python train.py --crop_scale_min=1 --horizontal_flip=true --mask_ratio=0.75 --loss="mse" --encoder_norm="layernorm" --encoder_norm_position="pre" --encoder_activation="gelu" --encoder_layers=8 --encoder_width=512 --decoder_width=192 --optimizer="muon" --nesterov=true --adamw_lr_other_params=0.0016 --decay_fraction=0.3
Rows from block 3 of the encoder, named by matrix and row number. Rows with one number belong to one neuron. Each number is 128 + 24 x the weight over its row's rms, rounded and kept within 0 to 255. All counts start at 0. Numbers have three digits each. After the name is the row's rms in percent of the matrix's.
# fc1: MLP up (encoder.blocks.3.mlp.fc1.weight, 2048x512), inputs 114-170
# fc2: MLP down (encoder.blocks.3.mlp.fc2.weight, 512x2048, transposed), outputs 114-170
fc1.1242 085:129100143174148076142105076127113151133086149144097143141091149120148145104119126148153153181133123122131106177127113118124077140129125131097109131112152212083149115114118
fc2.1242 088:101117137121112131154140153144170074120131148063137095117119077151145109135124168102159145095118118167105166163123093170099120153153119082147103089107123118141162127158092
fc1.1243 064:143141127136111099119127124142124151126116123097177141132122141130139131136119140135120152087129119070113159163105106097133169127142144123161154064145107080076139122122126
fc2.1243 068:119118101137126158152099085129092156125126101108144125153095125136156098133151132090094115140093129162151108086136138126143126123130205148122145115148106124136100183127141
fc1.1244 098:135095109088101173108129114150152117098120131154087126142085117172146141141095134084126142111117117119125142102151106126146088149137096110126117097115129164108129132082164
fc2.1244 110:107090150123098153120129152129099132133148141124152151181138158130075159100141104126154122130122096122093152175114178111111081127135177127137139100147096103127071114147093
fc1.1245 080:101191130105150142160136120056119137112112119099149130126145136118111146119142110145085114109111114118127113072137072165116086096124047177158106142160136100157119127109095
fc2.1245 088:157158124140161136161148126140137121136129142105131180109142122116170103140130167142110122100129113134161146152133127123143151105110102103116106136153121118151108121123161
fc1.1246 052:150129136078112149133119114131137126114136102135144162118141104159134131148095090170138196126168120135146137130135159144128139171115128138128131120111130108152109102127157
fc2.1246 051:134132124118129114129147142160116079089160122105136103137144134136077137134088118074121146120150149141117107186110115136144122129119101144155175121115155124115119138103138
fc1.1247 099:114102100130082139147131138151091120148143120131140135133128129130123130103114124159123117117161155102121120131097134138184108119109145138129072115125151123099185098146096
fc2.1247 093:109159148122132117132107127139153121129158141103122124142106113145129179164073162146134139141113148133087126129125116126137118117123130096129173143160146103133157100122109
fc1.1248 088:135101110177120137111149127073132100131074146170129129149165144165119070181134136138152124088150086123111139129104134123138116107176111139139125155174111131111110117122140
fc2.1248 089:135126133167156128137138147140085141145102158156154143106129156115079142126125122100132122134077152131078105114132101135118107136106123136087170166161157120169127145122104
fc1.1249 096:157166129124166139140158123106136082102139123111116109116122092155154091167157079114077151136109109140113141115115186139146115113136116125105129147123129106141143105118122
fc2.1249 090:120116096107130144096134132174119141117132107138105165083152093152182133134093121053169119152180095154162080113087114104146138114070141096136142132153141109103114117132105
fc1.1250 094:177137103088060110098136137116116105090106115079140118129165109130118106130116118181141139101122176142092156115101118121151131122110074093109131134132133190138106119094166
fc2.1250 097:115082136148136127113120153146169102124089155161126134110115118143166147142147114108116135154168109111147075116110111141127104115125121139116123161092129131159096153142133
fc1.1251 111:135113125138103124127081128112101142104079095130086150152148147129136145140092130118162161148148146122157129150096134090090181128125094169108103124132105154140114119138100
fc2.1251 108:144132120150122128133138128101129125093128136151145146142157148133151085131134080125142121171132132129087093154116125140101097143140136141134096122144118159090142159163116
fc1.1252 092:104096155071100120114154124124103142133094147156121122100110109105078158151145144121120171130094109164095087119158108106156145115108137129106114159145168136140130098080131
fc2.1252 104:126099146106141140103158094144163135138151147153104108125108123135119081105149123144095094104127161147116115125118138134172068110119136093145156158161119130141095113108147
fc1.1253 128:177125129085145136175111160127134102095125140138162135112142161140139156101132140151134111140138104159135129101154116114151145177135103164192113103121119109096135134124152
fc2.1253 124:101142131144098100118177110148071113139120181161116110105156138111134110159126148157129154121195135142126118141133135155141125142082168111150107088152081146098093125130115
fc1.1254 102:116140086137146159134170129098109113072100119121093118113097151145143116124100135151157122168167118141181100104114079118168143113111110115138119145103145130107145134110144
fc2.1254 098:145121093120142151146164117160134130184113152140124126174146064138171102126159143108144100128144086139145142112178097093144103103078115109164144130178156138126082149098135
fc1.1255 094:108109126087136134127089067125123147151110128164129138132173127070094116129164157156143130107119081163111151120098157091145129124145146087181122136156114089119131087137117
fc2.1255 099:128131158121084153088122143085120115135121156165171104105159119145128146121125081150143175150152166114110097118133161097103143174148170117149118150165128092126120149114134
fc1.1256 104:109163134093097150130145143110149152076116143129141113162127174178119116127131122132157102194121136137131173126140105110155139144194090151136082113090158139127162130109141
fc2.1256 099:154119159122119110163148137123068111137095080160112126155121106098084090163088121122147130160151093138105104140110129111078130110132182169110118114110163108160140116098148
fc1.1257 165:117103135138109127123136094140149175107124139139170149132075103170142100145153160124111141130107150121137132083078151069122129143110143124115155122092118152090141150141113
fc2.1257 151:102124124147101081143167153126108125195092155115121153129126125127135133111129130129095127125136150123165153125145109133158142145125096143142148143131151105124145122146130
fc1.1258 080:121147137133170101098140135123130128119100120114113093157120123136111108139090112091153137131102109114101128157133130117134144111137136124152113102143127123132096098164139
fc2.1258 084:148117075112097157091103108152081179121092131117129083097157109116132168136167148126099151109163163172107152120135137115152111122128135143102090131161110142113131152076103
fc1.1259 090:111136141155132110138097117126130156091108120141094149071135149112181117138151135124100143135152205156130150134116128155099131102154130125151088146121089118106117132114097
fc2.1259 097:153116085140169193108094117149167126120141141139126103122079112131123073098107162107148152139112162112093119136146146152135082136136064127151146168113133144116131154128149
fc1.1260 054:147089155141139115067152165101152087127094114147149134105118138069115111152120121153155139141151168145149111148102119195155134137108131151122119145162146151088133119132159
fc2.1260 052:071145099136175131086119060124151115144177104113123150129114124139136118161134131132137143136132138134114150106125110117110129054110113151112155146128145136132172116144119
fc1.1261 102:127102170145121128160148134157095085117120113090130149103128132157121121144117177149113125122130121143149134174163110064152108129131116142158138138100152094154074079110132
fc2.1261 099:145091087080163104156115136123123133139158132134121115117135156144150116098118116128121132124121103146162107080131135109158156121123144102127092148142131103097187148112123
fc1.1262 065:102076139119168096131121107100133166103157113150105141117167142068169134164186125141096130139129121140057122148151157139123117133145149144089135139138092109138159118112123
fc2.1262 062:115127138125132101123116127140102126120131079128132118137170142135125176108090156133092114157157108113131117114123111126120126097104113155138137120141165140168114128126116
fc1.1263 085:072105154146124125122119147104139099119126151135111135155117112123142140138127102136143176089132139064136118085153094137186139127122111173110114092146151136101170116109093
fc2.1263 086:148104100147094117121092162108103126094148118140103195110165176102116159141174114124138138083140129111114114125108137140132159081114122153128128138136124112146129135129145
fc1.1264 099:075131147125112107172067078144149101151109160124126103123133106153133106114091138148129140125157166083097134088123139154110110106102132116126103118118132142116160158171136
fc2.1264 103:145087094121157154138110139111116132086128119123140120151152115149105117183145092132125165099109126158106097155111147117144118148123153093103115078155114123131137129139112
fc1.1265 018:134128130148141109075148123108158149150152133136143155156111120161086108138106127147127144117108120103172167103110147131092163160138140117117112136148124068123149121138136
fc2.1265 021:140174121116149070161120120185157132123135129130132150152131154139123078143124149150125145155127101143146122124103113136136113120145151137141142168137130128121090137100148
fc1.1266 076:155140152125148147133133156103170097138166129122145096129155141172143164138106116112151141153149157153131153101129072091125145148129067108119131111178117146098106113149122
fc2.1266 076:099110113137153124127132127124177151117138092164166121134121105143053129148125134136075128091128108111136121120171163125125096180191136142117120117136128109184109133166114
fc1.1267 152:141097134153100070141100163103123108129139137118125124130136175137083150113111105130115172140148123119136122137146153103119125110114110149089135121072090135100117113134125
fc2.1267 152:158129135105121156103105179092159106118138133117098153110130162133206163118112130074120158136155130122112139147110124160154144118107124122113140134130163120133127134146122
fc1.1268 040:107125096103111109152139119143145085135121167113125113154101121140141124139106129142107151095094129145106113138095147134098127173162113110143132124163142124135130130139095
fc2.1268 037:177152108105090085111129150137118184104144115169132129159123128104110129127146151090104102112161130119082099097144122149106138150135089132145160146113153103158127112098163
fc1.1269 090:136154133122104124148075139119101112146102128101131128137171158142154134147081120148168113128121150112139121135089124124121135120109130123115101116142168150102154112139131
fc2.1269 096:098136074147123144138164103098130140129114136128126124149139125147078149141169127090041121165082125159096119127114135091145135091126143099174173086148122109109139126152105
fc1.1270 094:052119159133149126111105084092158147112144153160104097119131070111130115121128138122153138126165142125104125144143143112178121103129144146098130115114108100103143097115124
fc2.1270 088:121142121097112114108095162155168141155086118123119136096147094103121127133119102104078093096155100127125133134117144113087175140132110137109186137153154112111109138137097
fc1.1271 092:095150186111119141154156111122160121131157118110114148107113138110117073140098149171109137140119141104112127080108136167093090118104072122122118119096109139135167142111097
fc2.1271 099:163122091141136151145132120117179132115107117136099132146099134132165174115078111144128163107138163098123131131155162102135127189200122196143093183145139117125099139151101
fc1.1272 080:113127111115109112130108132122100112168094117135103131116122193163065152110141151141117188124132163159103152098104133082146118143135149134128120150109127144116118160176105
fc2.1272 077:155164163117154113117139111126133091135136139114159107163097105123122163137149122157126185120139136088143152162105172162088151183109138135107144156115129148143112136129115
fc1.1273 155:145123131132136099122099134109106112120101128127121154126121131156130102150148099099105106150152100114097109143128116126120101144083135121122117179167172109093110067107145
fc2.1273 147:112139144147078160162113086172155150150113125103143119072165114111132149115130127140133104131073178133125131098123142106165113060118155128124138119137131135150130139139121
fc1.1274 066:157126191086108148117110118127118106110176103147134113159144110140094121087114117106147113116144158116158133116140146116135130128109139112151139097114192120153173120171117
fc2.1274 070:127113103130136144116091129111144156119108101101113105173098144148137136111123113139153105132102105160115176131141084088126123118126118126109109135123102152124113113134145
fc1.1275 098:165074119148068121137139171084123159157125150100113124125156124150101123113125140109154164125105136177130167099102128133082135125127141133139122142113137108128105132151141
fc2.1275 093:132121123133108144105160106139128128090179112122144131100126111178131139079131109099146153115146095142137078124160122160102146153156139164138125112142138124158154162146156
fc1.1276 098:123088094105192152115158132141121112154149140089126090195145132136115147141105117128105115144122086137136150141143132124139145116147100129165120121133106133112115124086141
fc2.1276 093:090111107137119160144170121137124143122097102143105149147109117143138164144105106133157189145118167092154105140108086121117088136113113110142133174130091128143148114139136
fc1.1277 076:125124192106141094164131109146131136137152109108139121152131117150106099119141124139159135137083171098130097120159097170165156118095136159144080124154152122087165168069120
fc2.1277 076:152129146147127102130104150132134156110126107116107148124134174109127108159147094128102112118115126153110145143146135165100105103140186117095189102136112114138144145165177
fc1.1278 068:108131123103135119117112122110120146145098108111120131166160167145113114115133134143142130075120118131124199117140127091093120121114133133120145142196117146099126101116179
fc2.1278 068:110156118123133165197126153139125126130107106119130104130131117086168164117160136112152151151142150158149122110141141123102166114129111138141132159118112130122124168155126
fc1.1279 128:116159164136124147135139116141097089143098137150113155127126118113179114099099130137100108118121130162149126093107095106114150133112112114135106119141142111159118119110145
fc2.1279 128:168126112112116108104113154123119144110128181084206135131128099140114130126086136152170098148108111158145110139133171141121117112160156080080123133140157158122138089127152
fc1.1280 066:161152160139109112108167118125114130118106137129147180089090123129134136117136130131116104125150097136123127090148135157109118121090170117166112098162161127132087094096102
fc2.1280 069:161119111136093111150131105101120102174131128124134162158103123104118146129134152154156112134148098149166102137116109107122132186106115139120119147152079108093143118122139
fc1.1281 100:120169110101147121117138092147137167149173127156137118154142147122138127157151145163098145132117114114179158093107130156122134131169175152160134139155135082102112115118150
fc2.1281 102:141146115124147123135134119124146171098118148127107172090121154151118091129053160140113172163148142187150091127148156119146152154134120134152141141144138137110100122106122
fc1.1282 084:144113094137128130098123134102122157136156143142135150155179119153124104155125084125141150156129141130167115146099121123106142164108101154114150128121115144137137129121150
fc2.1282 089:108117128173153118133114120110184116110114081157157119165154116124110138139107131108080093113098107165108125118166154110131087109132097091135141112148109121131110126114141
fc1.1283 070:079082116119163120123101108136095116093099128132139161121110111133155120146121107101142112126077137157125152147165151143131131177140120170115080176159129136151167143114101
fc2.1283 072:151128148130132101119148144123131126116147173152165146063162132128120149120109103130164138119140140123063102108120159142106165107095136143113100192130087130111098129152109
fc1.1284 087:178110188120163163074098106109087101137103129102115129120143132089115135158077225119107147109093139153045103124143138099131090127123173143159124135116141121166118132084113
fc2.1284 080:114155099143132143169104099129154154137132133114105109098126078105110144103111113113161159138142122126160096119111114137158099133160106129132123122107136085129133166172124
fc1.1285 091:160131142138123139082129095188147117158121103118106114135130119150105131203097109101182095078136140170118109116116101162094113159128096129111097108162049103113134101129140
fc2.1285 088:118099100092108089139135140109178154139157115130173157092140118117096153110102125183111130145181082142080090120115106150135095154102141149084161151149120095101111155086145
fc1.1286 077:146097113111145140154126104058126158150138124116126126132153128143121079144114134152160095144149079132128177097123154128122100134137152132085089105162122131107100097107168
fc2.1286 078:129142118139120121127089080127137133113165130108189082117152148134102128159081095134098157115159142135131165148167133156121153150108144146127163101147147088112150127167102
fc1.1287 113:119136148089153147109133098112116100146116139163143148152139158137158105098134127140176122173150165150138117125095083136089148168122174110099103078059118142122087139131125
fc2.1287 113:135081141144134160139092134098155104154129145082110140135176153146168104099153147162161120145135141114072138119080084102118139083130152148129103086115133130133120095097149
fc1.1288 113:120088153125152111145083147124119137138156145137102166117107116123121140148103135095128124112105122121076112117132130112120145073144126137135151157118135156121158113126089
fc2.1288 112:131122104156166157149106145126114144079105113152117144146125150134142132163136118162107074120169059134142150125172109113118142128163103115141101120130115122133134115117086
fc1.1289 096:097151100089145093086126137084115132110156175105162138160089164176110181193108138158116117116106152148158125134169125085125125128082148132122124140078083104142133121105089
fc2.1289 104:118109117163134133095120125060103125095149152113128137124107078133156114074171110120153102139163102072142133089124091129166136129155108097146075074126134109081151118109126
fc1.1290 124:112118085124119142139110115099103088147114144134130070117153125150118112158138147129114136133119103114138094136131104150129145106141142140167089086106145158118077149121132
fc2.1290 121:148144133076103107124139126134087154114109110135106125126129149111083082092110151096109115114072101129099143110112111153134096116188139137105119133163113167142113119155102
fc1.1291 058:142158130167125126122133169120161087124147110114150123108084150081182089103137172161132151129118127132117166120165146112143148090116114081130179158111106094116088137131143
fc2.1291 063:165142105111159109124131153148163130146121142122129071139149160184118126152130111157146143098157091163137144104108097141148125116119174147120111150153123156156130130115143
fc1.1292 100:099147125121107087137132087121154109132136104127125157082115099117133108122115115158136097095161085117148120092077106156142135080114114076080123120102059159154124117150143
fc2.1292 090:127164090121165112133084120117136114149174149121130118148104104118163132139119140164129145102137149104126093127143150118143107126105155061135128119130092111137165114110122
fc1.1293 105:129156121122133131101142226093156123157131085136162152116136115097088102140143112129125141138113119152145178137163136154145113114117132124085164124125111111127090134113142
fc2.1293 110:110145116152154142132111115107149123136087118110136159131097118133097162114177116127073129128145130101106128140156121132107120143122135135142108166190139134123143118147115
fc1.1294 152:083121106115126158167091138172133116117104151162131143153190180136112121150152147145103149129060125115081146123094128097138136098134139122105138097150098125136151115148139
fc2.1294 138:134127094091117105105086123139091130117133170101134104093158092149139175102131147092080137092091132144154142103134122144101107117120114130126107132093166144114154124129136
fc1.1295 079:104104165112131145149145150134166138105153112147129161143138100133123135142133102097125099143134120117121120158120159147124136131079136120139140128120114082156117130132104
fc2.1295 083:122094203189133096134129121174147121152116129107149117122118141120186131101080149105106144103123125149154136133124150170093140124110121122110158144128104150136117104147128
fc1.1296 169:148104142111114133111126119096127133095128131127153141178111164089128123128171122092084125166133118146129146102123147102146181111118140143103147125141129112124173088131138
fc2.1296 165:111157133110118152107111154131121112130158112099114119163133100144121092136145137118120172106155164149130126158137091142104079130112094130135179105149125165139123158166112
fc1.1297 091:091108154141168100117092112138109108094091136169148205118119126151150131161150152178157127110119132130100122092137114132152159108130150150108085082155130112115109121145165
fc2.1297 093:122106091121150082171113106118082138101127092123120089150145120119117138159122156114107156168123076139148127113178113091119109154153144111107106128136119134127138170145105
fc1.1298 097:115120153099124186128161115112159130143131121121086125123145106155113129103117121109152124084159139086127097124121092115131130129138074121106109128120121108136104105109160
fc2.1298 097:117119150126124125111147090129151104099121149112122129139102120163139124155118105136128146152120133139096086177144176134123182148123142109141143100132079068112144130141123
fc1.1299 065:097117106122076141130107147119107120082110126107132157125131152179148129098134097147108136155087082135133101116190165177104147162136103148117108068096115152096173115114082
fc2.1299 062:126128172161131151136086144135133137078166159163107135179098151094158109160161146146146124110130117124109122128106139142106132131151133115091143144130133129139153190163159
fc1.1300 098:089109092144149135116123113149117138170154115182095106117152165131164146123169115148114121171154115100134118130150157105138128156125167158162092124113153106135161141121103
fc2.1300 092:118135118164150101106155117152150164130098133123124126135157143149124126121125164115127129142147118122110101099115094141136085132164136113143133138168167148134101109129146
fc1.1301 085:139128128129134116151135107152117119129156131107100074076093119109084138100150131130112162102089154142159118131114160155107168105130169144130120104121130101139093137098125
fc2.1301 084:121132123139102131107118151088132142170116133084144168089139156099158147154093122169138128149134086106179163089119109101109174137114185154127149124156108124129174144153144
fc1.1302 114:191138189120114074151137094102126138124142145092133110145125144133097158105127116158101136157128130159058138112138077092124178122143071098124118100119125128071160136103139
fc2.1302 124:121100129117103090097157133109127139104159119155101153136145115126140108120123181089133102111099121104127113133140135121145090114119124142164128118087145109130093151197139
fc1.1303 069:138074151117138118144104102147124191140119143081141090106124154080150122137131101143147098105062105154161064175150102109121127132105122091116125125137136133130149075127085
fc2.1303 071:090144128105156127126137110130143107148172109122122126099076148129124158131146159132128156119115101181182142109139077162097079146139156112115116143091131178105142115135085
fc1.1304 129:088171117138144129129149150133137085070158130096135113142116160127114096175113136136131089118098132192083148140147115135162104108146089117124072153095161134128117149104158
fc2.1304 115:129176109122137184143117110126146117103115149094133144136157150127167138133122126086143136119135146137115153099112105106133115113167133154167156152101163097124138107128155
fc1.1305 038:168124118148114127113180105155148168144083159130120101078092133144129145179092105124141160111117157161136154141151128106203063133106160106151093130149126140102144109128085
fc2.1305 037:147096092130137096153174135136178101151092136113153111135109122119135140137135109124140132117119124124196154127159110092151069140121124170131130169112126144146134126140119
fc1.1306 077:139111126132105115124096126103164057147158098117108175147105122167127169155110093128149155115117134110140133102126155134106101128141108146113153146115138128142044156108097
fc2.1306 075:089124172125152129143110130141136109131121125121114163103102175102122138160131176120150166107166122129146138156097156115155136103098146127140118162131104133154155114118113
fc1.1307 127:125149126159127188161166128095090119139107114150127127135167153126139105159166126107124142135073126170134122110109134138156156085129173153147132106127194071133102127152125
fc2.1307 116:119117113103120142097100132187089160112110170133096154134140105112114146105123176140151155155139115119114112146142145140160116116165165143149095122111085152158091133153137
fc1.1308 153:149101141109160150156121140086134121127163127095105129150156159128166136118128120080129098148122126111133102107115139150103147130123085158142147089103113125138184119156114
fc2.1308 170:144116156145140131090144110128141136144112134085120137117129114115132150160129148135182110111129151158141157138120135151143073112139139123134122101153127118114128145126117
fc1.1309 117:153112129090134161116137144139162109100157134124132112126124127139140133113156090160094119124134128142122168134103155103107113128097101136138103147075126146113139125137140
fc2.1309 117:141120094131099148178115165139117118121144159138120090168109157114146124124127130121099111089127153152121122132119119161143150196160133132119101103101156140134096120139152
fc1.1310 091:133141187143109154151163100153109124101152154120128157124091130122130106097155142140111139110153076137099146123167110163077126108162071131074133159145141114147126131158112
fc2.1310 089:119132115139143153118174118115111158100123106135132151153117119115125117129112122139159152131106143109110100147153117145139115119098147135144167134110099198099117139158143
fc1.1311 067:130119093127122138143088127102072129106117145100108126079113135113118122111153134115141119109093141153141131120200124105157165085133137157103121144151117057134124101089088
fc2.1311 071:152120093143173176098081137154153124129096141127128149154133134180150156149109112170175160165142196113125131126115093112158117112163107134139111169111091150144130105149117
fc1.1312 114:126129128113126189123148149140116109136173108122133144130120093108134110100127146144119155143163122141129134072127093128105137138120167153101088150167139112160108138084097
fc2.1312 115:134101137147172115110119084148129147165099137095104133143180130111084156098100071133145108126157076113114108137180144121094147201143132094117125146157150144124128094104134
fc1.1313 096:113134140152120139121151162156135097110163149121122129097149144146193141123132142135128127117131116124117133115097110148149137104132131142187153153167138105203124157125104
fc2.1313 098:148147119162130073148115111091123091144102073159153083149124115122110140171089130118064144146082117130119121152128111116129125133098123132102083140124133174112124139103144
fc1.1314 100:143158108102143122110129151112128125086114120122093108124159159094112124132137136134116145157148130136095116133092142073121112146119094132134148148181137108105147135116132
fc2.1314 102:167122120111101115116146129124142138097121124137102183143114093155122108114108123091129148166170089107131117146122119117165172120159098157156150098097128139153141150122091
fc1.1315 091:102124138133145098140132085155157082102147151119153118138099124125147105164124150065165123144135117154152149156106135140115158131154081101101135120128162111108090162089137
fc2.1315 093:128113166095170164115094155123125118140137122116136130105129090095155121110110138149140142124140144127113149148105150145138108106105156139096128174124151179121098076113141
fc1.1316 058:128103117120092163098105137131161136131111132095078129133143100123116142098133131147148143103144183125116145138134116139131149141127131111114108089128165152112191111128140
fc2.1316 054:111079134129142106110153108135123147086142125128133119137099125085129185149152159164075190117176082166172152144094107109100128148118156143139128119166119148138114128099150
fc1.1317 139:120167122116127127162146106106157107147165137129154138136177113124142133169155146131108101114121126173073094097089170128097131170146140120162139121106177152081106140090129
fc2.1317 135:140133118156121165140136122121149139153089115157086111134115124186141121157113138094147178149090132116159123141155110139134165157102102135156149127106094109134128124170114
fc1.1318 108:141140140139165144127094141068148094144134114166135109104098133144142105154167140160121057166079119076153113155088129137100115133122167112143134133128083157085098138078148
fc2.1318 116:143154112191103060104123159138162139140110121116138126154143136165100134126107138131090110146112114174148096126116141153132154146122105130122106126102182152135125097159101
fc1.1319 098:141124203096124146090127118089107105165164115073132108097130135130075135142122107123125117120125102158110140085140104116185162123126116105131086120118120123132119140182113
fc2.1319 093:168146140149129132144128168154146118127138123121114114131116153116136155163148192127173130150138134169117165146160120083098147133116102137142138103121078114133140128145120
fc1.1320 061:136076136133158115142131150089145152146124149141096098133138122129126093098142143136117108140156158138130139130166146133152088124119122085166107160151117080138086097166112
fc2.1320 064:134146167142169097132138183119112170128179132144177091091139151088108091165130151123133090142158139120148105150156120124122125104136140103083127125112158154144103133175171
fc1.1321 102:103138168149175110134120128143142128141094164145099109128138099126104134134103151122149080159082128135114097132095130149106142124078138146134132130154155150115127141140122
fc2.1321 103:117140082153118110130123116153108131126128116137148159122128152120105164137085129093106152111109152126147119137110141139099103142147120114153153108131107144096113148142141
fc1.1322 045:108117114103121103094081111094086168129116110101110127130150125132152152117132128136101109148108131139153144134147141148134141134097127124139149134127105103118133128113110
fc2.1322 043:129177088112127129089133141128155114123100095110118098127152127139134105083132125138174130154147144123151117115109156101106104141099140175122136126111139120130092109145099
fc1.1323 138:113113149127133151114107123102155152115110182157144132089123111133100125083128118157119150103105163119125145174189130108122122134138132138156097121120116173125158160147135
fc2.1323 131:139105093156130117104136151175112088094151111142091128177086105147109101134147104127100119105108108124129135104123133164104159118144150139142081120157152098118083133136139
fc1.1324 096:138094147154113068106112132093150145130160116133137126157099093151167134173131137133160107140111131126164144121144148160143121112091154124132101160158114092126146131155142
fc2.1324 092:144078122148121121106114155110131124092097054095114131116089154145121148098150123135120157117143129125099119129136120136136105127140170114091175145067117137104151106122149
fc1.1325 085:130115114151153155140093095105107158132101127110123132110130113152136125124145089089113106110109081104153155074137129126116144138148102111118157126145093153164112161138102
fc2.1325 087:134133121134133149131105138099086119190132148134138116146137147115063114135116103162104147147113110157111086158120137163149105193091129142089129147108111132109119124131140
fc1.1326 034:089147146088173139132053150205147112110153143107114113088128133104135157113146142160090111131137137135098105122196141096173128114142122145075105157134087134153109137156133
fc2.1326 036:143114120156118146166161141115147132117167116104112116138148149135093147176160118135131106130152142096143127123111107122136079092125113087133097161099134138125106163127105
fc1.1327 115:141101149106110092119125141128129151139139113148130111122106181102124123155160132161061122154081110137142115131118121129125114129112145156127126165160123091169124126090141
fc2.1327 110:148126115139141132138114080131094122113135150133133122117168130128115138130096105103098139181126144114119125134117171139132150164148121102131115150147125141168153150119145
fc1.1328 089:109153139122125119151161187140152154128069134149147163114143104090104094153158167088123102151141091115130126119120149093191123113108114103163093153140178125143130089095147
fc2.1328 099:126114128145082152070124110127159112088155117151142129130078122121112098085101121118130149083110128118116142094114153091100105130114141130092150133123109120096107120161104
fc1.1329 075:147150149149131156141165119125131100147146117158129110116122120112094157102134095143150185159144130122145144114160123123123126166128150149122118136141155145147122129130144
fc2.1329 078:120130104118111163132161164144118116124121138142124154133106164148134097121132163173135102088150093129081145151130132148148137119094084157114134120113172149148133131161134
fc1.1330 099:105145162089152124123132150127131102159074090069159122123138129133133106161088153094106097102101091138111101092120152118163136133138136144130070106163147136212133127088145
fc2.1330 088:144130127140137120095157136155095146147158153131130100116130148140125124141155157121120096113166155125128075106116095101139110150118121109132117151121156136156171143133113
fc1.1331 108:114137155120128093127145136125089117128174149160140121112126115144114171089141116193143139145178134113185165106144103125154130142094144143186134109090123148141095105128126
fc2.1331 106:078105138182180126092124151130148140139126141171142126147123155120100110117136142108083144116154132119115149163126156102175153115114119107170082134146138123086150155131120
fc1.1332 057:119146118128160121133137140147155096103110120110136093135111096094118116115138114166156131088130112153092160160099159144090156116151133104128126066121080098110143159122163
fc2.1332 058:150117117144142140132125178138126117101118108152142162067116155132138076142126122093147150118143168086142143122078143161154119119128115137112095135110099171092126138108120
fc1.1333 104:145131119127123150141151144140161147092127150112120144106100142142155113110144112117115134126139130114155135068111114131059115140120166116122134110101130133124159106109143
fc2.1333 106:135118146108096147135155134106140107126112096160115114148167128111162190136135106107144128170130126129118130149141155142162067147082079126134165144115156120180120128140145
fc1.1334 123:100150110093149123095135144151144153122134180111102135119135123124166123164161152096113118111134102101145103106170107088125129130158094178151147114113129151104087111142122
fc2.1334 120:185122119173117127114123094104156154113090067110139151150116103169136108129139137110148100146131121127146138109112089108131098111124109154110095126142111152125136121169145
fc1.1335 049:155155130191120117118132125168115082110126159095132135150117062131154112150106122092092101140155072138154113113114129141103126119110126115173107167140118113139099136126191
fc2.1335 047:100090088131145127081169155143125151116125096193149162116149178130113142133135118114092124096127167145097090114119115085139141134134104146096121125110112103106142101103183
fc1.1336 105:143105166157126106120161099116126098103128153115102121097143162102143152153167119145153127103123132133149155117115108186081138159117147144125119138139132103167113126127103
fc2.1336 097:163105121150142128154101202125104088123144144118159137160098127123171154170128151104137153078152107109116151119151117152100103094102109165109119143136136074122179123118127
fc1.1337 083:149111134146125156130123129150137176154164099085117125121111123121137128127119121161125091094118132136107130126138146151102153147134144135152133130116154108074063124124139
fc2.1337 076:110133112127173110130124123137153135115114090115118130069136081096123099133117084151109163127140133149145081087146093108147139157143163138098122122150103165137125124079099
fc1.1338 155:082118130169137150130121144128145124122105111137102149140116177096130109090147091172133103099117153124097150162106102111114148136146129109169167146112119119136152134104092
fc2.1338 142:143136162151130106134115154132134118134160107111136115141116120149087142126061162125120126149142101120113114112090141099140122153138146140149090119163135123131144136154130
fc1.1339 071:124134095141098136177128128130133118109153158113142124154173101106131154153088144125153119146150139160161128109119124138145145131122152176136147082129087123103138145132116
fc2.1339 073:107168119133104154116147141110146149095073136101135150103139136158140098152112122145148161138150165153176181127131120152090108126152126060123110148137162121141082139119093
fc1.1340 111:094129131103102082143174140110088127146158134142098157113142094123153115120133119112140149158157156160134117123149125185149151131125130181106084132126126135167102122123124
fc2.1340 123:140127107121136092123145115152172139168112112117110148129104142132139146130148079103170090147124136118124097142133148087116166093117114103127141142132115120132136118145133
fc1.1341 064:130165082107140139109134104170122120149167125136104119126122140126141081155163122099137141111158136148135087107124145166098077149157118148137145120119132125173138107132107
fc2.1341 064:148147130170144154136099123121109132096126118090140119153087128122106084115148155111128100177157121134104128115117152156137098171126151135160170126124122114130149127086103
fc1.1342 047:115117168101189130112104146091115086112137108112141169174103157160095096108099115146109123097085129086141122115151145109124096133153084110111072115087128131131138125126139
fc2.1342 053:152083129113159131122171112142092167131128125133160115091148100119140136095131116146135086122179159107138103144114094145142120122108166121137150131132144151151095118100114
fc1.1343 111:123123153156180114146107144135088105111116173144115123123130113140142149150152132099103119099110162151096127110116146111091137143121131104132143113069152151118171098074157
fc2.1343 096:122155125103095109140113144101139117100115125107147076129096165138160132130112133098146160117089115148085143099137134046127114141162136118148174137142112106133144107172116
fc1.1344 133:115119137101137111102119153149124116140168123097097112126110117111124094126075125132082078134168097133131162125125123115163172108125119110128132164105148114145150153122131
fc2.1344 125:136129130123137117100117148152158133071099131104156148129116127131110112135132115146092110110154101145148119156103145122093104059184196178083073162117140129135149095079130
fc1.1345 071:174130151156143144137194129140130117092147146149103094127179134121115104101123124110137144131174177121140085111154198111146163142120124131176140165061133185152106096128129
fc2.1345 074:124107097133103093133104129113099104164177160110132139098076130125123120120105136162128151110156090152125125154151104134093120148105100116102109142158142133132118131129142
fc1.1346 138:134113112115144130163135124090106105143156154145109099132113140121126090144134120157123119145156120123131129100118110112149122176159162124177120126110127112098167160152109
fc2.1346 123:103084118142109142137129128110075120120099150137137110153152122110155158150127133164140144108152131129126122151172155127154115165107172122121139114116107149153103100102111
fc1.1347 054:100102109121093144129123131133192114131146116094139162099107105122126108132162148154165091143135116096151123131130135144137173125103140104138141128154147108072156121146095
fc2.1347 049:096134122106148138110141099127173137094114096130118145078142165153111107149104169111130149068153142166170115106138121129112181130098147133117108142143179122156098107135125
fc1.1348 103:134111179126165109129115120072145136136156126138125153112093148121142159147093120138073112118095142135139107155117132142100089086089105076137172131066088130123138106121119
fc2.1348 103:104075124143150119121158119163075164103107106100145136133161173122162089161142125127166189133109151100138098110136134152121146092079091132129093151124114098108114152103104